A small autoregressive pixel model, trained from scratch.
Model: 1.28M parameters, width 128, layers 7, norm layernorm.
Training: soap at rate 0.0027, 12900 steps, batches of 256.
Rows from block 4, named by matrix and row number. Rows with one number belong to one neuron. Each number is 200 + 20 x the weight over its row's rms, rounded and kept within 0 to 999. All counts start at 0. After the name is the row's rms in percent of the matrix's.
# fc1: MLP up (model.blocks.4.mlp.fc1.weight, 512x128), inputs 0-63
# fc2: MLP down (model.blocks.4.mlp.fc2.weight, 128x512, transposed), outputs 0-63
fc1.308,096,205,247,227,213,207,197,189,209,180,204,184,172,175,187,222,205,210,160,217,172,158,192,197,188,189,208,210,175,224,192,207,193,210,209,173,158,188,199,197,175,209,212,191,219,229,176,162,204,192,178,203,177,199,200,177,194,195,195,209,215,207,180,186,218
fc2.308,086,174,173,190,207,207,193,192,175,189,171,159,241,227,203,184,181,188,199,220,198,227,219,171,204,214,234,175,205,193,222,154,209,207,225,200,187,196,189,192,197,171,200,224,208,196,215,208,207,196,191,186,213,238,162,213,185,216,205,211,172,222,236,194,198
fc1.309,094,191,222,183,205,221,233,220,203,208,206,184,161,191,209,178,172,172,217,227,161,199,213,205,230,216,179,175,153,221,195,204,179,183,199,189,226,194,211,219,183,213,191,164,179,182,207,192,182,176,207,168,217,222,199,247,228,185,195,201,214,243,238,179,218
fc2.309,089,204,186,196,225,187,163,173,204,213,209,196,219,222,185,196,202,222,201,194,190,213,144,202,166,189,221,212,217,200,200,197,235,205,195,221,168,192,194,177,204,185,198,210,176,192,166,190,209,232,193,231,180,169,158,167,190,207,179,195,208,196,156,218,172
fc1.310,106,223,199,230,181,185,188,178,189,156,165,213,204,196,203,224,222,183,204,239,228,180,181,180,208,203,165,209,180,170,205,257,161,182,232,197,235,239,203,218,235,202,204,211,205,197,208,211,175,210,205,208,211,183,225,212,215,215,198,166,194,191,208,191,198
fc2.310,093,170,198,205,213,211,232,210,204,224,201,183,211,184,234,187,193,214,216,181,193,189,186,222,172,159,231,207,205,227,201,163,229,197,163,219,166,189,208,196,151,204,173,200,196,221,187,160,226,180,184,179,168,232,161,215,221,205,163,207,216,196,185,208,195
fc1.311,102,239,220,225,220,194,239,172,168,219,199,213,208,196,200,215,209,213,200,168,233,198,216,216,235,200,188,248,189,180,172,193,173,180,219,182,168,216,234,222,187,177,212,193,200,194,207,193,173,193,198,208,180,169,196,187,208,196,185,182,188,188,201,172,215
fc2.311,099,193,202,181,197,202,187,224,218,213,213,175,205,206,189,217,201,228,172,218,181,238,205,171,208,196,165,185,200,165,192,206,201,188,197,183,240,240,209,207,202,178,198,201,230,209,198,221,191,230,215,150,205,203,230,183,200,196,170,188,181,218,196,198,190
fc1.312,099,189,197,216,187,196,198,183,188,188,189,212,218,181,184,193,199,195,230,192,173,192,214,251,149,204,203,220,205,228,206,230,194,206,230,212,210,241,211,199,210,200,176,217,199,178,214,218,203,174,185,231,222,216,184,205,186,201,197,234,185,186,214,193,214
fc2.312,103,238,235,195,203,193,209,217,189,224,202,206,224,220,232,198,174,217,215,210,173,221,234,157,220,195,188,215,234,230,189,182,207,205,167,207,228,197,177,187,219,222,187,200,191,237,187,168,217,206,206,176,204,223,188,185,219,199,214,212,223,212,200,215,191
fc1.313,098,185,201,146,146,209,215,179,213,214,197,189,182,173,172,211,173,180,196,240,182,184,203,209,204,199,201,181,205,191,208,217,191,201,214,205,224,186,194,200,245,204,216,193,198,223,169,241,212,192,217,179,198,184,206,210,182,210,208,218,155,209,223,186,203
fc2.313,098,221,181,220,208,194,196,191,190,202,220,192,220,222,168,186,238,249,202,158,221,215,197,212,190,196,205,231,204,215,175,162,202,224,173,178,197,205,196,209,184,204,173,206,201,197,202,154,157,185,190,237,205,218,244,202,203,174,200,162,188,199,200,250,184
fc1.314,102,173,203,187,240,218,201,211,219,191,201,247,218,194,226,229,201,167,224,158,225,190,172,219,182,188,176,138,219,223,224,153,194,170,209,221,196,205,173,209,213,204,203,181,207,228,186,187,170,185,202,243,212,201,204,243,221,182,197,201,195,199,174,219,194
fc2.314,104,171,179,245,173,206,183,173,189,213,195,168,201,219,214,213,200,217,188,224,201,215,190,182,186,182,169,249,209,171,195,220,214,213,224,178,183,199,206,195,160,243,195,202,203,212,160,230,201,215,180,187,202,174,214,224,209,231,196,213,221,201,192,204,177
fc1.315,099,212,184,235,215,212,224,142,202,215,216,207,185,200,195,189,197,209,191,227,196,168,181,197,220,212,191,195,216,179,196,205,197,195,203,180,209,189,214,212,200,188,185,183,207,168,195,202,198,213,183,233,227,247,188,209,232,217,173,224,192,216,232,258,212
fc2.315,102,191,224,218,198,191,206,220,180,213,200,194,222,207,226,182,197,155,177,188,247,164,189,195,240,215,219,179,199,190,220,229,215,208,232,217,181,202,173,215,241,214,169,190,171,213,201,208,147,207,207,194,201,194,236,189,213,212,190,168,208,202,214,210,201
fc1.316,097,199,229,189,179,211,224,217,188,234,234,199,183,193,203,181,258,163,198,192,220,174,212,234,215,208,192,199,191,220,219,227,213,180,222,211,218,206,226,240,168,204,188,214,190,206,200,171,205,198,184,201,218,189,225,245,181,195,218,201,162,215,212,233,192
fc2.316,119,190,197,220,148,206,195,216,218,216,188,217,179,209,196,236,181,203,164,222,198,192,217,203,204,186,233,231,185,180,237,212,185,200,179,226,230,214,198,195,230,209,187,218,231,219,195,191,191,213,170,199,221,171,230,199,174,194,222,220,217,182,168,209,194
fc1.317,104,176,219,236,211,224,198,197,189,181,199,242,204,200,214,190,266,191,184,216,204,207,239,217,197,218,188,205,190,195,197,202,194,222,170,193,186,182,187,176,215,171,188,216,214,189,221,191,203,195,185,196,218,232,188,184,186,209,184,172,203,212,213,197,252
fc2.317,097,213,196,186,196,192,206,227,192,207,225,216,207,227,222,214,214,174,188,219,193,191,216,161,191,204,195,195,195,180,204,218,183,193,209,217,223,224,191,235,178,190,208,223,183,190,161,238,220,197,167,188,186,195,205,187,185,214,230,200,206,182,187,217,167
fc1.318,097,233,231,190,193,188,162,159,204,237,207,193,168,187,209,217,208,215,204,215,204,223,197,186,184,237,203,142,214,224,204,175,161,165,196,180,212,182,176,204,152,189,208,164,222,191,170,176,206,200,190,204,163,218,190,211,190,183,165,198,185,201,192,210,214
fc2.318,099,203,166,162,213,232,216,204,205,194,185,217,199,186,168,187,212,189,170,171,193,203,183,151,195,186,211,221,176,166,177,225,200,218,174,206,205,200,218,192,236,185,176,233,199,187,207,221,176,192,182,181,207,156,183,177,215,209,201,186,243,205,190,186,182
fc1.319,095,182,221,216,182,204,203,245,214,195,181,223,240,185,195,207,227,167,207,209,210,199,245,194,197,235,235,174,201,195,191,171,222,181,197,212,195,177,215,201,203,189,190,187,208,182,207,203,186,213,196,222,205,223,179,177,228,167,226,197,205,214,180,198,248
fc2.319,091,183,206,208,194,198,213,176,170,208,208,187,174,229,194,196,179,209,183,171,183,201,199,207,191,179,165,223,205,209,205,224,199,172,206,216,184,179,187,184,185,169,181,226,229,218,168,220,239,215,206,193,197,192,230,221,148,219,182,219,196,188,215,185,159
fc1.320,112,222,216,198,195,214,167,192,211,188,188,195,233,216,206,217,208,178,212,201,196,208,195,185,216,179,198,228,168,204,195,202,191,177,189,198,204,152,251,168,188,197,180,206,187,196,216,177,198,193,214,220,232,213,240,194,215,196,192,211,176,200,205,161,213
fc2.320,097,207,167,219,228,199,233,180,185,188,216,208,183,155,208,174,188,222,179,230,150,193,198,190,186,180,215,185,234,172,195,200,219,205,179,194,197,219,155,196,199,172,180,212,176,198,182,200,220,193,172,186,189,202,184,217,199,201,224,192,171,197,189,226,204
fc1.321,103,184,209,200,211,192,183,184,204,216,222,222,202,197,226,202,203,190,183,211,211,201,187,204,184,220,204,215,210,227,172,220,207,198,209,202,173,169,230,217,220,191,225,223,235,173,224,210,182,196,167,236,203,197,244,185,203,199,169,225,194,193,200,197,235
fc2.321,117,232,177,204,193,220,200,207,147,201,188,180,193,181,170,190,193,169,178,209,200,220,226,213,214,184,234,246,185,185,204,217,236,172,204,192,187,201,198,204,175,187,202,202,210,192,194,201,176,231,197,172,193,193,220,190,206,198,230,221,190,217,219,190,186
fc1.322,095,230,220,225,152,243,193,209,243,220,219,207,198,180,236,204,234,179,194,210,186,230,182,224,194,216,174,172,187,211,191,212,201,180,177,181,201,218,213,231,195,175,186,206,228,193,185,216,212,201,218,188,206,187,208,211,206,221,199,178,173,210,216,195,183
fc2.322,108,177,206,209,214,195,201,209,203,155,225,184,199,208,199,218,231,218,188,195,214,235,215,172,201,209,154,234,170,167,182,202,193,232,193,191,155,172,218,203,206,199,175,214,185,202,229,191,202,202,223,192,208,232,180,213,215,195,204,220,226,179,199,183,214
fc1.323,104,219,182,193,185,159,176,207,220,169,211,198,222,168,229,207,202,170,177,195,216,168,189,154,184,235,161,188,204,185,192,201,198,205,173,211,216,199,215,227,228,231,208,191,193,247,191,213,230,213,197,211,215,237,192,211,175,205,216,232,220,175,192,213,164
fc2.323,100,210,184,229,228,230,199,197,173,237,200,211,221,243,206,220,217,256,224,230,220,200,185,221,200,168,213,179,190,172,196,202,228,215,205,225,201,224,187,228,164,229,173,199,203,188,216,196,175,164,167,196,196,179,192,180,194,168,225,170,216,214,200,213,185
fc1.324,104,236,201,208,202,226,178,187,202,200,185,200,226,195,199,223,226,164,188,215,209,204,191,220,208,211,198,179,200,188,235,192,214,183,186,169,226,220,214,163,196,219,180,156,230,206,213,186,167,207,225,164,174,200,216,216,204,193,212,154,196,200,225,220,171
fc2.324,105,177,157,207,219,168,201,209,202,208,192,198,180,203,192,161,194,233,206,180,174,212,212,186,190,210,200,220,221,218,198,216,226,219,220,211,181,171,186,212,187,191,212,205,192,164,190,201,198,213,182,205,239,183,191,164,197,207,206,209,168,192,173,183,212
fc1.325,095,184,183,206,187,189,194,182,221,177,172,260,211,186,194,207,235,189,163,194,217,164,174,241,205,200,214,182,206,212,174,202,211,188,218,183,192,184,203,213,184,162,203,217,189,201,175,207,185,215,209,200,220,203,205,221,208,177,211,173,208,214,219,201,188
fc2.325,089,203,199,216,205,206,222,173,169,194,198,176,218,208,207,189,187,163,227,193,199,195,200,164,183,205,185,214,191,196,221,164,166,208,223,180,192,209,197,194,188,194,191,186,195,191,223,186,218,185,202,200,165,231,181,181,176,203,156,224,215,178,174,223,170
fc1.326,097,208,197,145,184,236,202,200,205,199,165,174,187,175,225,197,182,203,187,195,228,193,201,188,200,201,175,180,205,205,182,230,231,207,224,181,221,192,248,230,192,219,172,188,194,187,188,202,228,196,195,208,171,190,220,195,174,193,216,170,210,221,216,197,150
fc2.326,093,187,178,231,207,188,183,197,202,196,212,211,197,214,159,194,198,213,219,211,175,192,216,204,169,195,227,222,182,206,185,179,172,184,194,184,193,211,173,218,230,174,217,219,197,178,225,177,195,182,245,152,210,189,182,217,184,182,164,231,171,169,206,185,223
fc1.327,104,215,230,202,190,184,228,228,224,207,212,184,179,204,228,173,181,223,214,211,235,182,165,193,200,231,199,210,198,199,248,203,221,200,182,205,228,205,229,196,226,208,208,179,205,186,216,196,159,185,202,171,198,192,186,209,188,201,189,183,194,186,194,185,226
fc2.327,109,229,199,208,200,211,200,178,197,190,206,242,217,196,161,217,185,201,198,210,212,223,223,190,233,180,174,200,187,148,167,183,174,207,239,170,210,200,154,189,201,185,181,184,189,190,238,189,196,203,197,234,184,169,200,207,192,204,173,197,193,245,204,189,200
fc1.328,106,208,175,220,197,191,233,221,175,229,218,198,181,235,216,179,207,214,223,213,187,229,210,188,199,207,184,224,221,209,200,157,158,207,213,197,209,180,213,188,163,212,205,207,192,203,208,250,182,186,196,188,226,208,201,183,193,166,176,207,183,170,216,201,204
fc2.328,104,205,194,208,211,254,163,146,198,205,179,185,172,175,176,211,184,187,217,204,185,160,192,226,210,218,198,186,178,196,210,219,212,204,197,227,165,192,219,208,209,171,217,188,203,206,164,191,176,185,203,182,204,197,194,232,201,224,219,209,221,182,151,236,177
fc1.329,091,200,197,176,189,198,224,186,196,184,198,209,190,189,182,219,190,196,231,219,220,212,184,167,222,212,193,221,201,234,202,174,195,207,171,175,198,220,179,188,175,165,201,214,199,231,209,215,191,172,220,202,216,164,195,182,222,189,174,218,225,207,196,225,177
fc2.329,084,197,198,225,186,218,216,232,180,197,204,196,208,203,215,190,201,187,196,195,180,240,209,187,180,176,203,206,204,192,189,202,191,157,195,225,221,169,217,191,257,218,200,168,200,194,191,228,206,208,173,194,176,223,214,212,206,245,245,182,177,195,195,211,211
fc1.330,103,180,202,194,155,192,192,215,190,202,181,221,207,193,183,207,171,153,211,173,235,204,165,197,225,195,199,188,199,221,193,211,219,220,169,206,196,222,208,167,225,204,168,185,188,239,175,188,189,189,188,203,189,195,188,177,218,188,209,215,179,184,167,178,218
fc2.330,131,174,187,245,200,228,200,231,179,218,190,188,228,217,187,185,216,222,182,206,212,215,195,163,196,209,211,208,177,211,178,200,215,210,189,214,201,182,233,189,184,191,189,193,175,175,189,195,175,178,203,188,183,162,183,217,185,209,217,234,191,210,180,214,182
fc1.331,102,205,226,177,196,201,194,168,194,193,237,201,209,170,205,209,193,190,234,199,203,198,191,197,202,171,212,233,249,183,200,216,220,186,211,215,210,208,202,170,188,175,173,200,235,204,202,191,184,210,208,183,167,208,188,152,215,176,201,179,182,186,174,238,188
fc2.331,108,201,198,200,192,192,187,200,204,211,177,179,161,234,199,227,189,204,197,214,159,232,237,214,175,228,186,136,171,208,186,196,175,198,187,224,198,201,218,216,177,226,201,199,155,182,211,172,183,215,217,169,228,181,197,227,210,219,193,204,174,176,219,214,244
fc1.332,097,208,209,189,208,188,196,204,185,187,228,205,175,176,219,194,186,183,196,224,188,195,189,191,222,206,225,180,225,219,220,196,152,207,225,187,212,177,201,203,208,207,204,155,223,220,207,203,218,192,233,145,178,145,190,179,192,212,259,218,198,247,148,216,185
fc2.332,115,187,220,216,201,221,221,190,211,217,216,175,219,203,204,194,234,208,202,191,227,217,191,218,231,190,193,225,228,217,196,193,197,234,223,186,174,185,218,188,216,197,190,169,204,155,213,192,209,196,224,204,170,205,228,206,199,213,185,198,229,154,200,194,209
fc1.333,095,199,190,226,201,209,177,214,216,160,223,209,201,187,184,226,181,193,208,235,197,236,215,200,206,205,178,190,223,174,237,234,223,166,209,214,202,195,223,196,193,182,208,207,212,175,183,231,224,159,223,209,181,211,191,182,181,160,213,200,194,186,230,207,188
fc2.333,091,182,172,202,186,210,201,178,177,240,198,191,222,203,202,178,224,203,185,168,213,181,162,191,207,206,244,223,231,210,148,195,170,205,180,232,230,197,209,196,182,241,197,211,185,172,216,205,182,198,161,229,194,190,186,213,226,245,177,228,179,197,209,191,220
fc1.334,095,174,198,184,187,206,164,193,199,225,213,159,189,212,183,172,182,221,228,187,215,200,200,181,211,178,228,197,226,196,202,243,153,190,182,205,166,181,218,199,204,151,204,185,239,205,194,210,215,174,203,207,211,191,214,188,186,189,225,184,191,168,225,184,195
fc2.334,090,205,215,210,212,209,237,234,213,203,180,239,208,222,185,216,239,182,153,176,199,179,189,188,193,191,208,186,175,192,196,203,223,195,187,160,215,221,190,199,181,195,209,201,207,214,182,163,218,186,228,202,215,191,232,184,172,221,173,190,191,210,168,211,187
fc1.335,090,206,198,201,214,183,193,206,215,197,207,209,206,200,185,188,226,198,215,184,194,173,210,192,230,211,196,210,232,206,234,220,188,221,227,221,228,225,198,214,217,238,158,216,192,182,181,172,176,172,164,224,211,219,201,185,203,227,206,217,224,186,196,226,210
fc2.335,109,185,204,197,189,205,214,209,190,224,222,192,165,218,217,180,210,203,215,201,214,212,196,192,182,186,204,233,206,186,176,219,201,187,190,184,221,213,229,215,192,188,202,147,177,199,218,247,196,167,216,187,153,197,168,172,200,190,189,205,188,195,186,201,198
fc1.336,100,193,171,211,221,226,228,202,217,192,215,198,193,215,200,207,183,226,208,191,198,199,172,202,206,173,218,173,183,179,190,178,202,192,213,164,241,221,216,205,175,234,193,202,211,191,206,203,173,211,227,197,233,170,212,212,208,169,170,216,185,201,184,221,190
fc2.336,122,188,227,196,216,173,190,199,197,207,194,235,208,194,205,213,180,215,226,188,222,178,225,180,164,177,243,203,210,165,184,199,230,210,209,235,178,168,207,249,196,197,208,206,203,227,202,200,202,174,224,206,216,181,214,239,216,178,228,214,186,202,219,174,225
fc1.337,101,218,174,210,184,190,222,210,186,205,202,204,177,232,200,201,245,211,201,172,220,207,196,198,205,187,193,160,176,203,213,221,181,200,155,207,221,193,210,231,220,229,185,196,191,210,221,155,197,232,184,181,202,156,206,181,206,158,191,205,205,164,179,204,197
fc2.337,104,194,180,185,199,219,179,189,215,181,210,221,208,231,197,221,150,205,175,198,189,180,175,235,223,212,205,201,245,224,224,190,190,167,231,225,191,239,199,207,209,211,181,217,204,195,156,211,207,202,220,213,213,209,214,208,215,212,207,212,200,222,212,173,207
fc1.338,101,193,204,237,211,213,202,217,199,207,177,215,251,207,154,190,215,238,163,191,213,196,189,169,189,205,214,182,204,145,194,185,178,215,192,177,207,206,206,191,186,191,235,175,179,195,201,201,225,226,208,189,200,214,239,191,203,203,179,187,219,178,240,216,169
fc2.338,114,211,200,200,180,165,219,155,209,181,219,231,187,207,190,171,200,185,197,223,188,173,214,223,187,194,199,183,220,193,218,191,173,157,151,186,188,193,203,203,226,194,217,213,197,142,212,178,196,223,210,198,202,187,217,202,185,197,216,203,218,203,181,187,187
fc1.339,089,202,233,184,224,183,250,217,184,202,195,195,215,178,182,202,202,183,197,215,187,203,192,199,186,193,201,205,172,202,208,195,220,230,121,174,224,237,183,186,216,218,195,190,198,176,183,186,205,194,190,194,204,218,221,218,206,220,233,191,219,200,212,200,203
fc2.339,085,210,195,255,185,197,197,233,197,206,205,215,196,231,236,200,205,221,190,192,222,195,199,204,244,204,207,192,185,202,188,214,186,187,215,207,179,176,215,198,212,198,223,232,193,228,206,221,198,207,186,210,150,186,197,179,192,176,167,184,227,194,210,186,216
fc1.340,103,219,173,214,166,188,195,201,219,204,210,203,227,208,196,188,217,197,207,211,229,182,198,201,156,197,176,173,185,223,213,191,183,195,194,233,221,219,224,192,196,232,207,203,248,190,180,203,191,209,239,224,235,163,174,228,215,225,211,196,222,205,214,232,211
fc2.340,103,196,224,226,211,193,189,195,181,238,198,164,185,246,172,207,178,228,186,214,180,207,208,193,223,213,225,186,200,203,218,176,190,198,201,174,176,199,193,198,198,204,225,183,174,178,204,210,210,168,168,199,197,219,235,192,200,192,215,182,162,189,191,206,154
fc1.341,105,198,234,197,165,166,203,180,178,206,234,198,241,192,139,204,214,203,210,181,185,161,213,166,209,219,192,190,194,209,158,228,211,188,202,202,224,149,219,207,179,214,207,212,198,190,243,215,171,167,192,221,231,214,200,216,211,223,181,174,164,177,196,192,231
fc2.341,099,187,172,226,186,210,195,208,208,188,180,195,183,185,215,204,189,234,194,224,162,203,204,200,201,186,187,208,200,179,167,206,168,219,201,214,187,206,200,219,195,159,205,203,231,181,168,222,223,202,186,211,200,211,220,167,218,201,200,217,187,202,190,221,209
fc1.342,101,224,202,201,159,206,205,222,220,206,181,228,168,195,171,170,238,216,224,218,224,173,203,194,175,169,197,181,196,225,181,233,171,205,190,193,193,223,218,178,203,203,241,198,184,223,225,222,237,194,184,198,195,232,171,226,193,200,185,209,145,164,192,208,201
fc2.342,103,207,213,207,209,200,229,194,192,183,224,212,234,248,236,207,185,191,203,223,168,214,181,194,224,215,192,206,187,183,213,194,223,198,224,215,180,200,168,234,243,194,198,225,221,201,205,206,145,191,206,215,231,155,234,204,188,196,204,230,206,203,210,192,179
fc1.343,099,178,215,205,194,221,249,240,210,205,182,202,224,203,251,177,201,188,177,241,221,189,209,187,194,196,175,181,177,198,179,214,165,196,238,224,240,192,214,197,224,194,178,178,173,224,209,192,198,166,202,156,222,221,224,205,207,189,190,207,202,218,240,188,197
fc2.343,104,214,191,183,192,197,187,182,221,155,185,231,202,197,207,197,224,201,248,197,157,225,187,186,175,215,221,206,212,179,193,197,241,201,201,168,211,213,206,229,202,213,187,186,203,229,169,181,212,192,218,196,161,200,190,200,196,194,225,201,227,224,193,201,196
fc1.344,096,233,203,208,220,223,229,227,187,184,171,220,211,179,166,176,197,200,178,174,185,165,147,211,197,240,190,183,197,189,171,198,169,235,176,175,167,193,184,189,181,215,178,199,208,228,200,193,201,187,190,210,173,194,213,199,173,242,183,196,173,219,187,173,215
fc2.344,083,163,191,188,226,234,199,178,219,215,221,196,185,202,248,213,200,221,182,197,178,172,211,170,205,221,193,238,163,203,179,185,186,160,229,202,173,206,187,180,180,190,225,187,187,226,208,240,228,210,223,204,186,195,204,232,210,209,191,170,204,201,221,190,191
fc1.345,097,190,203,233,214,200,216,203,169,183,220,214,215,221,184,192,232,198,185,225,187,170,216,174,192,199,217,179,217,172,207,204,209,226,192,203,174,164,225,256,217,194,211,198,175,209,179,165,197,226,174,175,209,191,164,175,196,240,178,194,175,196,225,207,201
fc2.345,096,207,214,214,224,196,171,187,213,210,191,183,202,195,176,210,168,187,226,179,198,206,207,228,174,171,212,223,208,223,169,209,194,209,227,207,208,217,194,162,207,221,178,224,215,203,207,209,170,196,212,243,218,198,223,186,211,138,225,185,201,183,183,160,218
fc1.346,095,187,210,224,229,230,210,170,193,188,181,215,188,191,200,176,218,199,197,220,172,197,210,178,212,188,188,186,198,213,215,185,192,178,193,191,210,229,165,187,230,216,190,223,220,174,236,205,224,168,182,200,193,176,184,195,197,187,199,236,179,206,231,181,199
fc2.346,109,191,171,188,171,185,208,218,194,202,193,187,213,194,233,194,204,226,175,236,221,200,255,202,220,185,192,162,192,195,227,180,224,162,207,228,219,204,193,200,187,205,193,197,204,224,223,238,200,195,214,192,177,192,165,158,225,212,183,188,224,175,201,192,176
fc1.347,107,187,194,187,208,199,198,241,170,194,186,250,215,202,197,233,191,198,221,194,202,180,219,195,199,212,242,199,205,147,216,222,256,205,213,181,213,188,188,187,182,205,208,188,178,181,189,174,194,173,142,154,189,197,232,197,202,194,178,168,188,173,180,178,209
fc2.347,097,220,173,186,187,219,205,191,192,204,225,202,211,238,245,183,209,210,201,209,188,223,192,197,179,185,185,182,168,195,189,168,178,159,201,203,205,231,196,221,233,174,198,218,211,193,206,195,218,236,211,217,210,212,197,214,208,199,248,206,252,214,181,194,174
fc1.348,095,187,187,235,186,196,177,172,190,214,192,207,197,209,184,209,174,198,139,173,224,185,217,212,204,215,192,191,193,234,242,193,179,203,212,213,192,176,182,181,167,174,230,191,203,230,209,194,177,188,182,237,202,204,245,192,220,168,215,190,226,221,195,176,165
fc2.348,088,201,196,193,195,211,186,190,187,199,200,180,205,185,205,202,215,205,232,230,180,245,208,185,208,153,207,213,202,122,202,199,209,187,194,188,186,212,212,202,225,211,200,189,215,191,203,184,188,209,211,186,209,186,168,183,197,215,198,201,189,165,181,232,203
fc1.349,101,190,186,224,213,200,159,173,206,234,211,195,195,251,196,204,206,231,157,197,197,225,175,188,189,192,235,208,191,200,218,169,182,205,193,194,210,204,144,219,183,199,186,190,174,204,201,177,211,208,227,196,198,224,206,191,201,229,189,258,168,174,212,212,204
fc2.349,091,204,176,185,172,211,220,219,181,149,202,237,223,176,239,214,219,192,194,211,217,210,205,213,185,199,210,226,210,211,203,241,229,193,201,218,172,168,228,184,174,210,181,190,217,204,187,245,218,200,201,204,177,166,215,241,200,177,202,205,236,215,181,197,194
fc1.350,098,212,220,190,177,166,202,194,238,196,188,190,199,255,209,184,222,176,216,213,202,211,166,206,205,180,188,222,228,244,182,193,172,267,237,189,187,208,190,203,221,190,178,216,201,170,204,223,199,160,179,209,219,192,177,207,221,190,214,202,204,215,230,231,201
fc2.350,090,197,182,181,210,220,198,216,199,179,211,190,184,163,197,199,195,186,207,205,228,220,198,192,192,199,190,199,187,148,215,211,200,164,208,191,211,170,218,207,181,214,196,165,159,185,231,180,198,212,223,191,169,169,201,208,203,221,171,189,224,188,180,164,180
fc1.351,092,172,205,200,194,152,222,209,191,184,234,218,173,224,215,189,195,176,220,161,201,210,220,221,153,208,247,187,196,245,221,207,213,209,223,228,205,211,191,187,208,199,182,201,174,237,153,183,185,199,216,185,208,193,192,225,214,196,222,187,195,186,200,201,205
fc2.351,110,211,199,171,174,212,212,187,190,209,189,170,199,238,190,211,213,232,204,247,173,174,181,181,234,178,189,196,200,184,233,210,174,192,174,181,176,176,226,172,179,243,217,213,173,212,203,187,211,210,191,165,196,176,176,214,208,192,180,201,182,195,208,203,188
fc1.352,090,187,189,207,227,178,191,198,199,221,198,212,192,197,201,189,205,158,183,197,187,186,205,189,188,219,194,173,208,178,254,218,179,199,172,164,184,202,176,200,186,166,194,232,195,172,224,207,180,205,164,208,256,222,228,195,166,200,199,180,234,206,164,181,205
fc2.352,083,170,242,191,196,191,252,203,222,189,209,215,227,186,210,230,236,235,174,194,201,220,218,241,214,179,208,205,222,167,183,212,176,192,222,187,200,213,251,203,215,217,213,192,219,180,201,170,212,218,181,172,193,161,184,182,213,181,181,180,191,149,240,174,187
fc1.353,097,163,229,236,183,212,179,180,213,217,189,186,192,195,191,180,156,191,186,186,217,176,206,219,218,208,189,184,186,232,170,194,190,219,214,221,187,181,200,185,220,210,180,201,239,188,194,199,182,208,207,228,180,218,224,212,184,177,185,190,192,190,230,195,197
fc2.353,092,220,189,180,183,190,204,212,200,173,200,205,212,182,181,189,224,204,205,192,181,206,213,167,173,227,218,198,214,162,212,210,193,197,217,212,219,189,214,221,179,223,175,199,143,202,192,187,203,208,201,204,232,200,186,203,193,202,173,200,206,205,155,198,223
fc1.354,107,184,214,204,183,193,217,204,183,210,189,212,198,213,174,214,184,199,208,236,207,210,178,212,216,201,180,172,199,245,163,171,219,225,203,189,186,203,208,190,204,216,237,229,217,201,196,175,200,184,233,185,197,185,219,226,188,202,214,166,197,211,233,186,224
fc2.354,109,229,227,230,197,204,205,239,218,185,173,177,208,198,198,206,204,207,229,196,235,190,211,205,175,163,179,178,224,218,228,205,187,175,188,205,204,184,188,188,198,210,197,198,207,255,191,223,218,195,183,206,191,174,168,208,192,180,193,202,219,161,181,172,192
fc1.355,106,165,193,179,217,187,182,183,228,196,207,243,196,199,216,179,203,211,232,194,211,209,202,197,182,184,165,187,187,200,204,208,212,201,211,152,198,190,196,186,204,199,189,202,199,209,199,218,194,198,166,219,235,204,220,196,182,224,191,165,160,254,223,191,184
fc2.355,105,238,202,199,215,183,199,233,164,216,170,173,177,202,209,179,161,175,182,232,187,154,196,197,252,223,214,188,217,218,203,193,217,212,207,227,206,182,221,185,212,196,182,193,199,184,155,216,188,200,212,174,204,213,194,195,170,224,184,189,243,199,203,219,178
fc1.356,088,198,182,213,159,178,182,234,198,228,201,210,202,175,202,167,187,171,195,209,180,226,223,213,177,216,219,221,225,184,195,214,204,225,171,180,213,208,188,185,205,226,164,235,166,183,183,196,176,208,203,180,189,235,169,215,217,230,202,178,203,174,189,194,217
fc2.356,086,187,267,216,213,222,224,191,218,195,215,180,225,207,216,222,216,201,179,200,250,169,202,162,207,219,190,223,185,215,183,196,172,176,216,219,197,177,198,207,198,172,201,155,225,193,216,177,209,200,195,201,195,200,174,228,180,187,206,219,199,204,193,222,161
fc1.357,094,224,217,223,224,202,196,193,209,216,195,226,190,164,217,183,193,194,205,192,210,165,202,193,202,203,185,206,188,227,211,180,192,211,192,198,197,178,205,208,207,227,191,230,197,201,210,172,231,223,242,196,202,167,222,189,192,187,172,169,192,215,228,144,213
fc2.357,097,220,193,171,161,197,221,219,194,191,176,203,187,183,212,178,227,201,173,162,202,200,219,177,191,187,193,190,221,183,226,251,218,197,197,207,222,227,207,168,191,185,223,217,184,211,202,200,188,172,154,200,168,193,186,196,211,211,238,196,170,180,209,217,184
fc1.358,098,178,176,185,187,223,208,175,198,239,216,182,163,191,217,159,197,175,189,192,202,207,174,192,188,140,194,190,200,233,184,196,167,199,210,207,208,190,199,225,207,223,205,202,236,190,202,229,199,183,208,188,180,180,182,232,171,181,192,186,203,222,218,201,192
fc2.358,094,225,224,197,195,185,160,193,218,187,219,189,229,211,196,235,235,188,213,192,211,194,226,192,236,209,191,179,180,167,206,198,214,223,174,171,184,199,187,196,216,211,233,213,177,220,160,200,183,185,214,197,208,199,215,188,269,192,213,205,218,208,217,226,180
fc1.359,118,187,205,229,172,216,167,223,224,208,220,194,194,200,200,206,207,183,187,186,203,209,216,242,160,224,216,172,217,208,196,233,160,197,205,181,243,207,195,199,192,208,177,185,224,209,184,183,231,196,181,210,194,215,196,175,175,230,171,187,230,190,187,182,187
fc2.359,111,179,201,230,172,220,195,167,176,170,174,226,247,190,215,169,210,204,187,168,194,186,218,209,173,204,182,222,207,201,222,215,217,169,192,201,196,236,191,197,212,199,168,211,231,196,146,189,178,191,196,209,186,215,218,185,173,208,174,157,195,225,173,185,186